python train.py --train_examples=203450 --arch="unet" --weight_standardization=true --pixel_unshuffle=2 --residual_init="none" --momentum=0.95 --adamw_lr_other_params=0.0012 --batch_size=256 --epochs=4.9 --lr_schedule="wsd_sqrt"
Rows from block 2, named by matrix and row number. Rows with one number belong to one attention dimension. Each number is 128 + 24 x the weight over its row's rms, rounded and kept within 0 to 255. All counts start at 0. Numbers have three digits each. After the name is the row's rms in percent of the matrix's.
# q: attention query (model.enc.1.1.attn.q.weight, 192x192), inputs 0-191
# k: attention key (model.enc.1.1.attn.k.weight, 192x192), inputs 0-191
q.15 089:169143131131126098107095119117137062150114119135085106150182115111107140163152129132113152153114110164155163127116140128125117121112133110124124146106099077093159084150075126144134135124135143104140086137178167133094111118148111117133111121168157146127108132094107188137155147116147111069129121122135130113107138091177083130141170161101116125108100119129153168100134090154171122106154142130117165137132110109116137138121174152118102118112097087107071142099161118149143095134133158118154140131105135140151139147149145144110141117161124116139144144099118115142102138138152179163
q.16 094:120126116135155160117145100138152107112107144124139174107147151117129125141179127155136125092134152121132114131118178141128182136121138159080112149152149153147174128112136098137114154095097123110137134094125128098097107142172144176128118087109111118185121150121161141124155110103134137163122051103127101128165089114125123089145133093093097119138118093106104100135137116158116119107150091178103165196108137138126118135116086156147115139157108120107126150133141161133173124132114127076127123113129084123168119152129125110119133130173141094112131094132089144129156128117165134128
q.17 097:105147106109116139132147130124099160106199184061119140108118110165160158120134121157141124097121070108137136120102134163107102117147164154148151113126130120109131117161159096161146143119148148102110113146159129126135136187102093156082096158132116076134127180143114122089115115148109146141119111108144139140117125098128162130136083098137148154129130139153125134122108113152102109128134104137102128095117162121119132147076104146141100130130141162131141110139116146084112107105119144105129147133178106180096134123116109113111167114118142141159161136154128110112078130111133056138
q.18 096:145127133180091145124105162120131101097135117190146125144087071122107115148157090090170135111128107126104131099159116130124177153126115121118120129156134161143126113061165169165061143192112157162109149155127113127143126133145137089150142092107106126108159101136115144121074110118148173144096136099143142107127099137150132117130132137168088117117124122110119108140087159112125114138135128186114147108178130104105167148096139105161106114140136127119150131137157142106153131193138126135123154122124143124130121101124111139144132159153108142126089109116116135108145136090135138124
q.19 104:121138104117128145091101123140208162187100124139129109138149101167195104147098127118107143125095165169106140086128106155110135125117118124156107145147139105166101119152163120114164137135133152130131112161089133098108156148108132120150137102116127139130126131156127111099115118216119115139129137133128098147091141098094123136129127134095113137132130108118147124128129125123138129134151147138095147149135116149119109142151086095113089101159096108126106130132137133144165137138167166127144090133154086114191152076189091121119145117108119143122103134125133089095147113145134082147
q.20 089:066099104098067112140124137069148130117162162087115091122136142123096098154114182119122079146128117110134125108093137094128103118160124153154121141100160116112138117124125127094128152176127167104113095133148145167091100079148089155123155132136167104102150130134128121153102108121125120153134153147150136126148117160119130170154091130144151149132142149141147121133116139166106173152109129099133133086129105148162173137117124122119080113088145084083142140130122146136118121158159146143133133134093122156114139124119139174147157123144173117160128104078126108120117101127140166141
q.21 097:137110123154114156142125093163118103130147152144098112133131126120128164129147105084110143096122113093160102038137137118128126107091096134114138111142088149184117152093139142174120120148147162148128115165153133115141152120084146105154133166127131098149126114156141147096119148142159118174128116169162153104155096143162117142121145167149126110110141129142120161163152169104133121123138099158124183127123144058143125155140103108158137112154077087149118138130138098137147137156136123101121114127084094115123119112113080109102124153117123114142150103124085143109163154129148102109
q.22 090:149126137159125103113141121122147085107124111126115077115105126115165154144131053120100130132093163128147127121165157142148117151152146136172150106112101110112158163114160148177126061100103124086112142154119148135140138098100109117108143121154136118182124129102162126152096139107096153129107153153134145085134078158102126160171128115146098101106155114141135122135145128134140127167111074104123154070155153136142135071119098114163139135102096133149096116139135135154108146138097150143090102129149148130141153110137174144109129124147141153091103179134124129113147137117108112120
q.23 104:102131106106130143137114112141142115128132113147124075162116098155128113071135156095115068140098139127168136122139134122125098127099077119163154096051102118101119135131116147118149135122103113141095168137136128103135162120130140149092154140091101129105105129132115118123184149162112139144094127150166153122153157105110098135118125061151125111158114129114099126104132130116151134174159130128130140125125079118130127113141153122117106093129152094128134134136112129139121195130138101143102157138135143111127141119184123162139117133117130166119116176097166110175173199120112135124
q.24 094:138130105109120124148129115088086100125103089169150176138117103136127157106148132139136132135132129129145117141137144136135100096148116166145130101096149113136121100156161120136127104125104134126132132181170151163125149137164120134099102090107127128119139149119107089115115101141137154145125143113085107150105136145165132153124092118099103111112087103140103129141102132163171170113094138085175103140121133115072107115121136147115127145156159140161150078136108199144115162077088165117145145139094151101162098119162105159102162137123099127096111122129187145149164138113128156132
q.25 099:102170118111111083076134115124094161155083134171107121142107135122123115135104129149163153095106149106099072145140115124134089134149139108132125134093161134181138103112125135148119150141154113136079146156127131093112116135116157116128142139113101109122144142115141140126142149158171136126142121131127119151122126100146128122122107086130156128143099092168119102114161111121097091100148108149147147093157164098157162157099088131116107133095167081129127088131164158097132157171140121098174136140101160094110166154106132139131123117150155145074123095131134142102184114130153093101
q.26 092:130134126109114136120109120120096112123130115113110121113111115135165167114113141139099179117073129116107127151104165121151146125102115100146117077135100045140103075132135140133106143103133155132108109134127099099141126154111132135162152154140133120119125116184125146072137157139119130121176105184120146118112124115129143142131122175115137135154149156105098100159143133124114153162129111149149156121130094118156150084082107098122108116128135157098107134148134101109127086159144140125114094098083131163148066103165142151138130137100146146166161102154199141129129133159103139138
q.27 103:152122127135134159130143135068107095177120110124160132142108122150172140155149145128118150119152092126141127037123125140143084118080133153150158123184127107123143139172108129131127105111199115125135128123165155093124138099132098130092150052135157078096124147129165121120104118120084129107128092157089107109150131141160124109103151102118114112160179086113134079147148127117112118179132107150152157132138110139122131139104109146133142109158114123174159105110132136118149117088119138140137096110141131130116137107155124109113116134105139099118114105148151132126159155129119153130
q.28 097:090172113130109126151140154122143085074102119182070120128144141111136160124143176145130135151135152093126116137119119135137156111137161114132138119134125098103104138151120138122125132105152139087136138171146152094142129155137115130117104124179181165142113099154132137115130113082117107131103166080161113103126131132137095121149131107143068129128109157128152159116175113151105152145160119133116105118111093166094130096169173132145104160078100107166160141114126149149089128128119101119142139129131120111089098171111127168160085123109137126134127143117142101165154151115120112076
q.29 108:151115127106160174105133147150112154077146096149115148125097145128106137144109195125136132143123118108149146187168133118127118180102142117153129105091110101132148115103131155111159160116138113107104126156104107139163127072094173139133184130119135114128135124081123106109139135091096141104102162136085097154112125127133139176144142118146136124132151175155146087101120125158145093112112133130113138140105127108084127134146137140168162121123100108143114124124140116129121096125140142163128098128115117093105099122153161131112107127097066160173098186096131112116105151118113100161
q.30 105:127143134153103081143158141100128112121118120097156159161137112131203151116119157122136081123118131086132083165142139092119115184091168117115095120125123135167113135088122111129089148118155109086135152092138150156171172132117135117167152118166108141152128151113103140129117111145127133104121158113122142120145109117141127102135144047062095119165129167132131128128118118108088103131147140129125106150117134124128163159124149135175150157155104143063127148120124139119135120129143087161131100105118135154132134183148103120123155103135116158152148098119142107133130088129121115140
q.31 095:093126129130149130120143137113156074131081108143120128117142156139145152098169135105138124118138156152161110168156111105166125157160148109161162109088112170102106117146154103139145124166133128094130136155130156141119101129152106176106097150100138172149185118122154148082177121092126161117103111108088125089135119146133117143140097122165121114118152120137148101111125141156098181116147113125153091115156080143163132126138120113089069109090130146120155119097118126122099116124144104134109181145147119134118116153144125143127118178098158166124137109167127152151098131096098122109
q.32 099:128069133159120099137135157108108144136095104110122088123111162120117139168122113129123141114137105098152119092101176120144170142165128113112130128170120122115143143153084109139154123149133147081129133140148121081143106133159135154137091111079116103133136119117135142097094112118156132170109084111123136114175152161143084118136124120136144104158139100129147141125140169140105141158124156181140139146165139091096118137153134145111145115128167152148122173154158151130167147105100112111102129119100201155130140092141109109139137119137110108082160133164156158130060109112116130097
q.33 104:131086108134112144155159141094132110125113128138141128130110110170130123145146092113130110123075182162166098130137123070130137116093166150117105158125133147142140124117133148115165091131136176108129141117150117154083177125105136147151180149110112162076124137128151120134147123138085112110120141105140122137104175116121096103072118103162153158143114106122110080154134130107115117172121115119114143127145165131146133086137144134126133107132107138105184116105126186104118143118061155160146099109138111192151097121106127109139151140157111147110179107096144121136124147134115116124
q.34 087:156087098127116108127115123107112121127107145141124126126128110092130130099074119171125163110152150119197127110136141139154094134112106104160146150114151111108143133159122112133117127142139163139120095148111149151128127131094093113173135142142139145156066133102105117168116146067113123177082169124155102132122097101148118132148128099140113093123090144177150163165145097148133134090112138142120145122137142136127150160149125088108145146126140061123157117131151195122133114126098148122121154113140150126115123112147119193148160127153137156144159148118120149132081122161083098133
q.35 090:120093152064143135130117108100101125143133120127110152117097146148117172147125127131182120165112096123133130127138109152127117109107109121090168157172129112147127143110132091119155160082107106088126096157154116087147071119084117120140141137137098166117094124121140122144122115122154077097113136153163082143129136152133135112125152115114141125106130110170102147100142190114168116145094137134100123155149112125138127116076120144120118143119137125144101150089076070136177162128107156128111161110148128154157111164114149127103133110112158106104139126154144135120097106169123182135
q.36 099:119103107168109139127086145130128136145172112123146101111172140129127139172101159111163108121129106128191118136137149064106160144118100104096111099107111138141095088121161172122127113130154102105076166128129133181148140093144139140087140179105122086121157078121116127117136145143142166107114134134105112111091104127168105166117085120110117108122154112101088108142138164146151172109118136163108148119140138123128128164109134132156143118142136174136092082138094152119126119126160124172092137142112124116133096150138073157133133177130104124103126145122103130138149119152147131128
q.37 099:116146102113121131126113140116174123130145133116126102133124154122107129123146145107083137125133130150146128147101060122161121091108128096134130138095160099119154123152154110129080095100111120124123126109105117180144163124176201100129169137107154121105148108067133152119083140111106105090156149106077139122174151123110130117151145120138135118136108172140137117111108090130110128118114129101136168080156162154154096107106151078113168156113155091136112122138150124107144111195145122130114186102132152162102095139125135125127153149148120119152116121144137134130126182143134141142
q.38 086:105170136100150132109168119143186123152122117124118103110161119130103106149167139129144094131129121147172156132124130118165158118138123111181170149134102138166159099158115126137167101121145116095135098130141129110136124128120107131114142115116092078116082088101173128170134163096117133094137115105121086136099117127084205132112133114100097123134108118139126129147149140099134136111146115137147133136173150150130100107143164167129092110176115143128150113133158133128102147098112165165142097107152163146116173145080138151130148095104136094099130080143123114126113131156096095135
q.39 093:097122121103151156133133097135147085131102102108138086111171120151128098136110103117140076140104165132171123104116152158133122142172115139112146141137133130119113112200116134109116169109129155125158109140112144106138104178120129094136084144192133118131158126098103134138124124143131084132093151080176131081150162142111112139126144129138086144184106098134132182090112103129160160105111141156109155173136104125122153086124097110139121161127085113121120122141130137160116120100131176118139117141141146109166144105144111058112146132143105140112119113131128128130106101145140121158
q.40 104:104123138155123132140131164107120142118117138172113164126090136083149138140076195150109146118128110121123091120127183148110094137155147071116115136098128164115107152136165126123109097094073116114132129089144109125140150184164173133126138152129173096144133165137118130098150138141115142087122101098114158127157133139129154123149109105096126082156155139125076130091146151092118109156153156129133155146174131120114094097114106110119117122141135159110094096159099110104127089105152120133113111141139101107142089135152134136112123137163106114104130134139122073114082144121150106141
q.41 101:133150152127111139146130098141122109156104123155098119154119156159130148121135126148105127133102150128161064071136120156114069089135131122132113109125124170129064174143128138150136158125146098146129126135110133142156103149069130164111142140153130155160124138130153151128150156154095140095094141162180167130134137141102098154094149125157132124085116137126101118141121119142143119136162123146108135147155131079123141174137108142116108121099115111104125091095105111120129103112117097078147160109110125158096162110167123135135091145158118074138100079130138172149113136110155082108
q.42 094:104126084129133130153083128123161123104133111166103118107175135169137131111154132145116131094144140168165151093116097147136081104151166129118105116095139123128181103115127116105068109130109126123122085096115142132147101124162156147165129113093104131141111122140196139110131133141126110105140109147171123124159097087138100138126123131112115139129110118105131124140147122156130175097102160153167142134125126158158139152127096159137092130157160156142130103123093077132121123126105116118139104123155133102166180123151176073108143127125124132166107099106081166108133134095089159104
q.43 094:120077079121101109134138097096151124170132160138129139144120141078126112116115107157136111108153141112113143163120142153172097154097108098136113153146128137074153106156108163097107104116143089122125164104121132139162137148182161161160148126117122110128165151137207136144146144099109141098117130139122168114151119147131104104131124160069132122124129104148147082144121128171146082117166088110131123131094124126144103156121133117135076106143115137071119109165115114167146142113107131139146147149119126127099083132135079153131115103096127128148166147100133123120106147110148120097
q.44 103:152110091125130160123151121141094130120101128126159108142154163126188060164100123136132142121136107137080121087144069118116128139152110108169137101116150154131157166139122085122138141149091097122131134145071169109145131106144106140175110165086108115132136133123147110158125150138113128100148097135120131082077123135129167129122116139157136112116166134121137159136121152080094151101107133120131141139114140108159081154184143130107179124174126136134151150106166116132131125125119144138093115093121133148110129089118152149174099124176154128101140107141090147141163113141140137118
q.45 095:103095115078125165133131135139154139134115151138138153128178149185158167111191137128151109139145103108154098181120155180136135104106118138117109133093105096107124116125146122123137134130121151126180095045136146128154129141111119145135098126132141146139100111124115121111116136143125117101147145177101114093104125111130093105100135148119129125140116098154113111125149109125140123112076161140121163100133136132143122109128147117185172124122102145151086148133127178134111133110088130155090148091136110124126133096174157108127167157100134147138161156120165114074117087157116124148
q.46 099:103116118144105075175125120130147086087136132138110113134092088125110135146151168163128182132089167110189141122142114124136135126129112120161189107094126112063142128136136096112125130118112142143107126151083112147117122099130134164112103139111136090098130145145118146156178155139110137122126135098125151081160149160126141140156146131107092138141108121143110144132174148116148198119154134120120107117133114167151114142158078069126135110112116121130105140117142120155129138116137157120109125116151147086105159080157132135088139109166129123166109117154148129176171120136132116120
q.47 097:142183116123097172134125162142113194105119161172140107145093140105156149158082139084167132163108101109112123100137129100103137168156132086141165140161159131150119099103146095139136096161149129120137149167135132167091117102156072112131089133117115152121117130124154146133105159144156120094105123082154120119118138115105150147140147151148117091138116107165129150091110173131137141121176125140177127127151168141107134111124137110142089107118144110128148107115106102153142090106135087095111121106137151116127108118188109114081133115131154120110096150118113140125146113105136109109
q.48 105:119133090153125070116112148080092152117129116154133104111108118148133127146134117149137140085152149110128163077088144124140128124135128120151163096130152133100127166133084120202149147137175121102114172139157135099127110126174128170126140131138088084131115122138117137109084147138138132119081100120115153139114133157157152119122148154159150100154100122143132123128116141194125142113133148136149099132105135173105144112164106094157141084126141066136140156137120108142102080122120148118125119154130108096119147095151127103162140139122104118104091160138102153133102171146131106077
q.49 096:101081159086129121150122135133115132118117141084156098092085165120136153140119102126164092119127121113168112131146129182137140110131141111119112090105109123132153122160170153099148161117127119098147134106144090116173136137166113115137143152123103090114156105127122135135101154114111154115148124122084105128141149144084136134097150124125117131182112137155169129096122147155130111137141153142148146132170115145112107143160103089131135150128080140087177113206110126131078076094143136162122144092125116113088165140107104109118112146119086152107131155134157102133149138131164157117
q.50 098:112123104131172095124113107113154147112083123127113138156112174191114141137091144121135159162137143126160079107138135161137111145146120119119145137112134115076153133121125126138154121099146109111147162074101121114118071119117143130131151149131130147098101112119130101129124157127095112110164151132101150043121145127051077126144145146131138145164144105132127137133126171141162123147130096149149106119153136155084120152076128077120102122130109140131126132090130139174135099104118171162115105128145112128069162151156112112107104124152146143127106148136151120145136110106096111133
k.15 091:111161109087097180151113131149153135111133125142122100148135124138157068091152109101119144116128103085137104090057143176132132146102113148131171122123124176152102075122104136138162118096151123153131116104134096131098148113103162128103150154111153200145112151126157190133127134125141149089128103153157079144130124122150117094100135166131125135139156083089128121140108116116131121128149088125099106144130119092124125106104153139143133108134148128148113150108154131129099135170126158167132157122154117107143183157122138113132127160125123159148138113104143078129143141161126119104
k.16 099:134124128141150127150133135079127130096093124098113144145177127125133114154109123175088125100152146149128082114100113133148117134116134146092157104141157128143149117138167129117112120140177140193167110085146100130148163125136137098108117141116105088161060121128171121106113116117108128145143107138096129117168100100138132129163139129143119148153154150143108151136160121159157092155144105145078110149095122095137062153134124116120127127121111139077091093162148152104110136108122157094103146165143136132130076134145142131115148101151132140166087113089142124110105150122141093090
k.17 106:136107142125166105121172120094140120177110090123137156159110136166096124129142143065102145146095133142140111108170142113134122091086132139146120114125131134166113114131120116092124113105137120118132115125140184149139096160120115080135106144150127117106139113115131135150190073184117136129083141111117083140118151145073114179149136109133106165129131125148173090095107080145151098116120153095181140103125127158120131113131090122162105164129132144106129166129139134147115171137139143099143126150132158125095142130123143140122160131072135126122133129170121111157133140143168167107
k.18 097:143136116117129082148121114129123114110098127171106179167118145143142163158168117149103100118136116109134152128191146118124082120145153137130120140155157127118128111150146085143101097113123170101116126104126105154118140106136150120090092107112143125143133150054104129094107126133098148112149131118124156128173114149118148141148101161184155135133127166107095126167128140129076143110127124096119094080170140152171166134144112170112129099096142129124138196152125128145108150166120147118181127140108112139131084133104076117130112121151144114152112154088110138146139139113138109151
k.19 105:119130131097109112096118108148123120145113123120115148120164169119099140139106123141167149110132107151104115158078138070147150174155096129107104162156110112132126138119145113108152120126128142081097121139131111122168107110107146113112112135136126122116134149072104181138142106167082111127122145106109137122087156102106128077169154117149169090177143157150142148113135112102134147162140152163135140131148136113137114131184159140113079146152119123082092114121142131096134167123132159139116082111130170152183188127129114102146114069164120105118105137133129111136147119125137124155
k.20 093:123132076110132161136110144114117107115155098156119153105137124119158131141127151123111160117162113114140119129173105134167137105102118113127123117144105135133096138137162152097172139117147110117090111115132125087180137197131110131143100151120137147088153106127148112133147154096106151094150100126118149142131119113105107147125136086095121171115180129113132131134107115134070145112096113130156117146152117133116172120124096110125139144124128121175133176093161133073136148184117094168191107139159127139112167125174132120106117143129107056140157143162136127102108104122129113093
k.21 095:132116109168146113126161143159115110096095082123146197147084095123107156118162122142109122127114126123152089076158093109113099127105159140140114174151095163127102149149103144098139128135157123099133105094154136152119113069128151122106151096096135137111152150118097162121108134133062094128109145096142111094159148133130139156149148097207141120140080159122096122143082112142152111096135125130119131110147138107120128151135132137146115101163166116106128170153139150129151111133118129135115129101158156108111161104133146109143114114172138158109121118128118136103176135173136126135
k.22 095:128113151152098127138185120133149112169154124100114123156184141166146166134136134160124173098140124114117130134117125091150092101139124128153114135149085115114110118158100097097138130121091190146151098093103166163168173147117111142126140107140117148141144105122066144114098091128143135184140112137138143077110119122141134120095105136103143151141129134131076133100130126105135150140132167133136106099131147124142141124117145138123120122145138077108120140066110120139119156101051101168123119100158111114149165132126094124093134140116092142106162129133097148120153129118138155172
k.23 100:106132158127109115108163112150136101151127123097127097116072132097151088125113139123164156136129135088119135151117128127134071112088116119130037111128115117158126153148104114141159191152121152090083138146156102123146137125071145124107173111143104143148126127126112171147171129109160125096117134139136181128114128155138125123112122139109103148142100148125107141128138158126119110133122136123158077126141175105093132129150074131093119140170080114111172151096106131134116118133086161126163107078131139135153139133137146156150127121143135144145162123118153153118171115106094125144
k.24 097:129137164146126168112130116124117139095114136114126130092150128132148129173108102108118098147132122130139123116127155170148150143143145133118134116117176129117124123135143125121115141162151144135132163093111160132132132175163127159125137095106111090126145099083145143072081111122180121111109106146181138166135107140099095142165121124164102157126120105157126140154129128136136129175177123095105091131076119112139151109137085114115113146115059104115151135107103120118094197121159142128138117141123157121120124127132149102204153134117088177136100158139151129140118133078090144138
k.25 098:116106140078113088141122109116108102085132153137113139126140189130161131088113147128114109122125102158116095115180131151158152122084114142119124154110128099139110150130148179154169147151186131146096091135152099161170130130129111151138126109154129122125114103129098130124120131114087139101093131083121129068116125135167137087133134139165119139126130136149127146098158142142115140144117104117114145106097081132131171152141139141110099150108127122107128176149161144098089122062171090097138131100156118131121115156165119134144114122091170166135139129177142160146128103117139142095
k.26 093:087088142124115123154153166136152118162118131144157131128127202147124108138120103162091089132125111138110143123105149161119098109152128106146110162117120099134060148097091126095157110136098124096148103107089158163109117125106121137121153132133125066111146128139122088137147092142120097139112130155090120121088117125141120174137148090146141129130137135160144118096127151102115088121113142155161120161149086118107153147117131150150140122138135093092157092166128127099110140131114152140126120100108179139155140145169154053119110107137080133144141122137171153148131126115161136164
k.27 103:155142115122153147099108112130111095151086152130118128108122125106122125126099085124111099140155130152163139145109131147130110110126110128105181118153135159143099104134126110114109112171155140109090148082126135146169110146109108118152163122117112070122150159118127159111159151107124149164142108120175102171158136130115085145106118098162146106131142098143129146137140089085145145139154119163152141124127129154146100095114091133128161133150149102113116124126140084147145132107111191100081170110110153070153121111171135144144108080145141140112108102117118125121117078174101186143
k.28 105:130189102106119176121121134111131103103145167160111092163130146124096085160112150140120065141113182103137125127166117153109116134128140130178140083110139135146156109148116114128104085120119173171122108136137137087123150158107157086162138114137093145127136082172102149162118145133126131064114159151154140114114106125121166141107124144070086145117109147117123076103084112153143115148092154114141129111111111118118129143156171111137113125146112125121165115108140134139135162111107176105145151116110126109140112142121152141102148128133121157121104162080115133139146133130126114171
k.29 106:133115136098103116103098165155106123139141153157179119122146105135112126130130162111075135142112082117114153142161127056118141142166099117150119145108153143129153136099167098130133135092143117088165150147130135114131120150093097157146140145157109102137139156126092101117120116127150153140128128162113100171114123142140123162101136149111161116140124163107089133130153149132158134142153165094141098156138149119062183153114151096137101164165137145103091158094115128178126141171131080139133143124094111105146101137154131105101154188150125154138143113144114126113095115153099128145
k.30 109:115126139137134156143116151145109152133109109158142115103126166115117108095071145109134114151119194121114131173153139113117141111141096122148132098108131098153152139095132105125152159100160196140134144142138163140100101154117102137139105115131163114161122140138127144176108124104157133137152134055141124116107110079131103126111123149112144145122190139129157157133150109119125082100140107109096091150143119195076085120128117092120115102115124147143109184120139122136109156103161142158132113098142130130125116081148142151108114144131167118126105097151138157132065121132122152116
k.31 098:131114133109111140128115159089156151156150122132115096107111139136157147185098177139123120119153148112146110120117156152124092102189136142170083114088093128115127148091144125140148115118128096186124121131133151117122160102146157142130115146158087130111137121108121107121120136102125147085101135137097143111128128118144086099084106103116121141109088153123140100116164164167122153111144135080129133128135161122140127087113143165150131137150103131131168139063133156140081138098125144111087102171120136086116144102154145147053140124132137147139120173152111118134153100091143148112
k.32 094:147104121118120195101124123151127178164114150110163122136119117130125122137128080102128115135155092152126148106116130125163153141134142159155125126141082118120114169136136105107137142162124164114091153105105121129110132145135112079149120102153147099129130153146132095108107135125130109118090136116104106107112117093119182139159102172169177156106152099128115171136170105126149133081140084153129116108139154149131136057133124132135138110122122122093127176128108115122165150198132131116114078138098149096127142109138171116136140156116120132095139085119113108109112065104109138130
k.33 106:119111108131118158148188135105144133079105111123100112156115118127113172100103130128149126139129137086162148114107146084128158118120180092162132155140115125192167124147119130144137129125119134143117130172120103156156157120124150126124118132093112130159156142165162129169137113126139101139135085121136105150108121085118109149121173135126131139123121116112077122087182153049125100083113127076127132183142131164078087147126099115103114130114141146115097125130121115157125128186129143147152096127123107156097150124119095125136101132133148138089160116128136116155111138160132135099
k.34 086:164161111133124158122109138132090136114133113147115115152134135158184108169154146116164111134135139074137139069166082148114176136125118094113140063126124103133077105138126133153148115111135117074133119131125130099150143142106108138122139096130134157120144157153137141124131128137139115166143128137128133123121136128162126088130108086100117144128159139157134152144147067125114126102167128145159116149083128107128158108148115121098133176113098159108160114108092149135150073104151114130144101112106112121140121114167098104088152103127122155113153135161059120131096141193109117153
k.35 093:158119117078154108107123143137142131185144105140126153120154163145079167100108160151098092140131134097089064114117109152142131119113146129103150111137133101081139136106110154165071128152133083114123143128133150167122125112144115113129127114071126108100149107141177131066121144126115128136126173115099099111105137111125142131151159139119086134133119147126128150144136123120144137143170150184123094149104111139151134137166147129107098109165130083114127109130154088104163140138154135163106146119067125135143111139106112156161124145136111162177115167123121140172127149122095124110
k.36 103:130096125175131127136146153183160135134189162082145132106127139120117132114168110155112147102090090104117096129120168150111143124149126172154104141092141166077151140141137122136132126157142101160120104138166077121126138133177142123170120113129103107123147119153121082128096113111208139128174157122128190124135101170146143104135113131123132130117110105114121132094121154122135118067113158130107142094158111131115084112085140166100136126156112165108108147119125099120094113110163153140134115128144148106089148122117096146123143148125120107097130158121138101142118095108118140115
k.37 103:132179162114102125119148111144094058121109109138141138104122136164151124145103164158101162143149113083116123128105138118160149115085128129166105138121146092123100169126067135109132110160120134126130148150111155140118124109108118194171100099139127173126130132098135137148178130109123126106155074142110145100118110127134164134147142125152165166168168134083155127121129144124142154130098168139166154138130080150133147127074146137102140188141138112109120103105117144126109116130109127064118145171110126147131129140147117101125113101157149129116081166134133099121126129142142133106
k.38 092:120138110100114139162107153090098130152143104145128093092193113121141134128104127074119142104122101095118120143163121142167127137141174103123160141139158116171173087167166164113133137107107138149139122127129112149151114142137107121124147134079124132134102131099114113149139113123136129144119109103109114155168148107150169101095112156094126160099081088126107139132148151141171135115134173143100098121142137113136146100090136174118099123126121154143133143110164115147151126172097185154172076152128101153119129140158076109137129113136109141154121107104167103163113121106130087131
k.39 097:141129126141066133124141112092118146154105130092103105131116129144149104118108120135097119079106133121083121107174106150123153118133138117118078124118156115131153126122102145143097132152185138121094117111107128128137135166136131096111121111172143104141158129137098142112165162113100176138127136141143128094111135119108120105151120183087077150133149138135122124104130145163134136135100124178110103172148159161109154104123100125139125147125132144104143117211147137154134130141184130108134070123118135125137159189137158165126121151094134125158167094089115131135074130149131101144
k.40 100:114126115124123127083136113105155141151109182130119150076091122132110148161181122118121150153135133147131118116126142094150130161131162128064130122143117139155154123185084121117093104117149116134136142079113131106118124151106117122133118127153130083184130091148153109150170143131143138120128104128117129143146134125167118124090132128172118116128169108133130107095134107186146134140135113102076147138171106090141115112107116080157169149189156115116107105129154119117098145128172122158109134128126150107134118075079125120100175118113139112090131135116108114108127092131154085149
k.41 104:168226155133104119111130069110177141123156128125094116161108158124080099128165125128111101131064149136111132115116116152133123141115114162118130100168139113151111129111107135103164112097122146152098140146123090165124142140090100162104123145144121169131108132150126148175121128133109125135164138177162127114149162133135112162127142125171069099083134079108132121134102084137125118143157098132130120137107102102128132140154108143130128122165141119100118111129137145094148144108089128122129110127134121126143116121089138155132123105120116071161136158169111162115109130154135128170
k.42 096:139152105115107085175156135070100129105143142098120137096094163080124121179157115150111072168112114120120159103149166113155131156137131128127106135080160140149153116123112158136107141169157132129121163118124113158133111136103130105166124098089122157125104148142106147169117121146114154144151158104089119141143103127117099125184072096151184142107130106085148140114141112155084133106118130132139121171095119131176150128139099148135099094105127118106133107130124089169105100099157150151132141105132139120128113143101147134154165106172111112145131113097135122102139136140151113114
k.43 090:142122110114164135141130107136182120149161109156164131148118098101121163103130161106164172149099092118158117147110116089159148158156104158144114127098136108125140171100148094092137128147167120113105149161126137081153086095108156144132148058173092096146154123118180123088102116110138142124093110160123098136117103152148092129139144107125106129114145105158160112160115115119088134174113111097112122132092109123110108147103103118129158155138134148154142143105167130149106142112131157093142145150128152119140125089151115122103148112146145122115126161113103104123147124168185096112
k.44 101:140124105153123155143096132107113121092156108116140115082148117122140149164100120119097120143104106138094118146116102113139129085131150111126124180173122087130114138139122145135158134117108138151087092106099156151124135122163112142151098102118149164118091158171136113107135121151135131162143173134175147106143104124127165139080084161127149138115118130110155122167141171115122093149090117145093113124175111131143146136102140114136128128098070117143121182103124124135135154125094113154149150153116134169133138138135157097094138097126159094130176064147140141071126125150113153077
k.45 095:127113138103117112097123157101118149133100134138102121115115146155121125111112181161142098166104117120105106102140148106176140122103135087110159121085163125124128140147126132140125113147188135116138104090112085122080102114129178112116133114116138123131165144166099155158106143168142092086128113119138148112095146122121129119135136117108131146120139120157161094149110163096129107122117150086124145132099153146160142145103154141133135146148106176099146147132160142143045118143161113128115107129138113154110136152068148176163130131169099164107087098146067124162139135147124120108
k.46 101:125153098158114089158127117115125121100130150121111126145114118117145145146114135110118078127096112168106130101144126122072182072151115134154126085138146165115162175130125188104137156107062124129119117131179102116133135127138123145177153128103115146136094104103113107112077127158150127126143135103131175129157065107134121142109107122087106175150141133149118158152126096183121126142129119154142126124137138108139165144097126137118157148127084120103159119147114132132123118134137131136090147159139098144196161079146133124110126132148118131145172107091169150129114121126116115134
k.47 096:124150144143128133121158126081115188135141137186113127083085122125153145129092085119127131140147125115142118113124129167127137124092107103136110111141110124090104099158129115142142159153107105110110122146113128147169115126122094086103105147118127138090128130104119148147149134159139130126106174127125135164129125140142105130144149193169126151091111114167146136140077117156129189091156176148145145124154093107102142191135086091167140096145161134125140126114122111093135125145160142077126137113127159114120127080133131128101124134114159140120140140174131097127094131089112149181
k.48 100:139111129125127183132125097132117133152115148151118170142114105118108137178156098116119099133148104159133164115172108115188121168121123142126127148089136162141089109131109104102108128168097170170094120147122127131116121117162087129121148088136162115103113116090152107141112140131127129138097149087129125164091126156113138145148118181135131171093140112133077111144143087107117123156121117168137139113148119093116140131124129124135118086119142127107111144146114115135104144124106149133088085114195150091075124125131156126133143124144104134128157124186118172056109146142153133110
k.49 096:141132166101099107096128071116111185147104144103141148120120102124080141112124153155096174178158150124128098142145127119129107118158118149130096108102114106098160118160162073151114084151159144141102098075118090143117133150115119132118111067123145149157179147095147125125123113085131116119128075133203143143125127126130142119110138153172125148145121140140127116145151142119128131146164129167126128096135100161114146140091120112123125149142148133137136137117123133137107100138118170123107094171142131124068143140136145201139135125108123128113117135158133143144140079121100111126
k.50 099:116110124101133106105119127127123157145129138178140160109123105152114133102160129159145085181137161143084122151106160136105176115124115128147154139091115086114167126115140163121179149103150106147127115123125128119183110117122126107122153139112123152138132108068109116090155105117111147154126102140096133121099141106126150095105104153092110175115116096136132123120127136144136126113119137105110150143102104065133117129092159131142182151131137190100124132118132112110141147132117118104091097132123125117128150150122176138141131153150131187103181159186154171084089110131100125129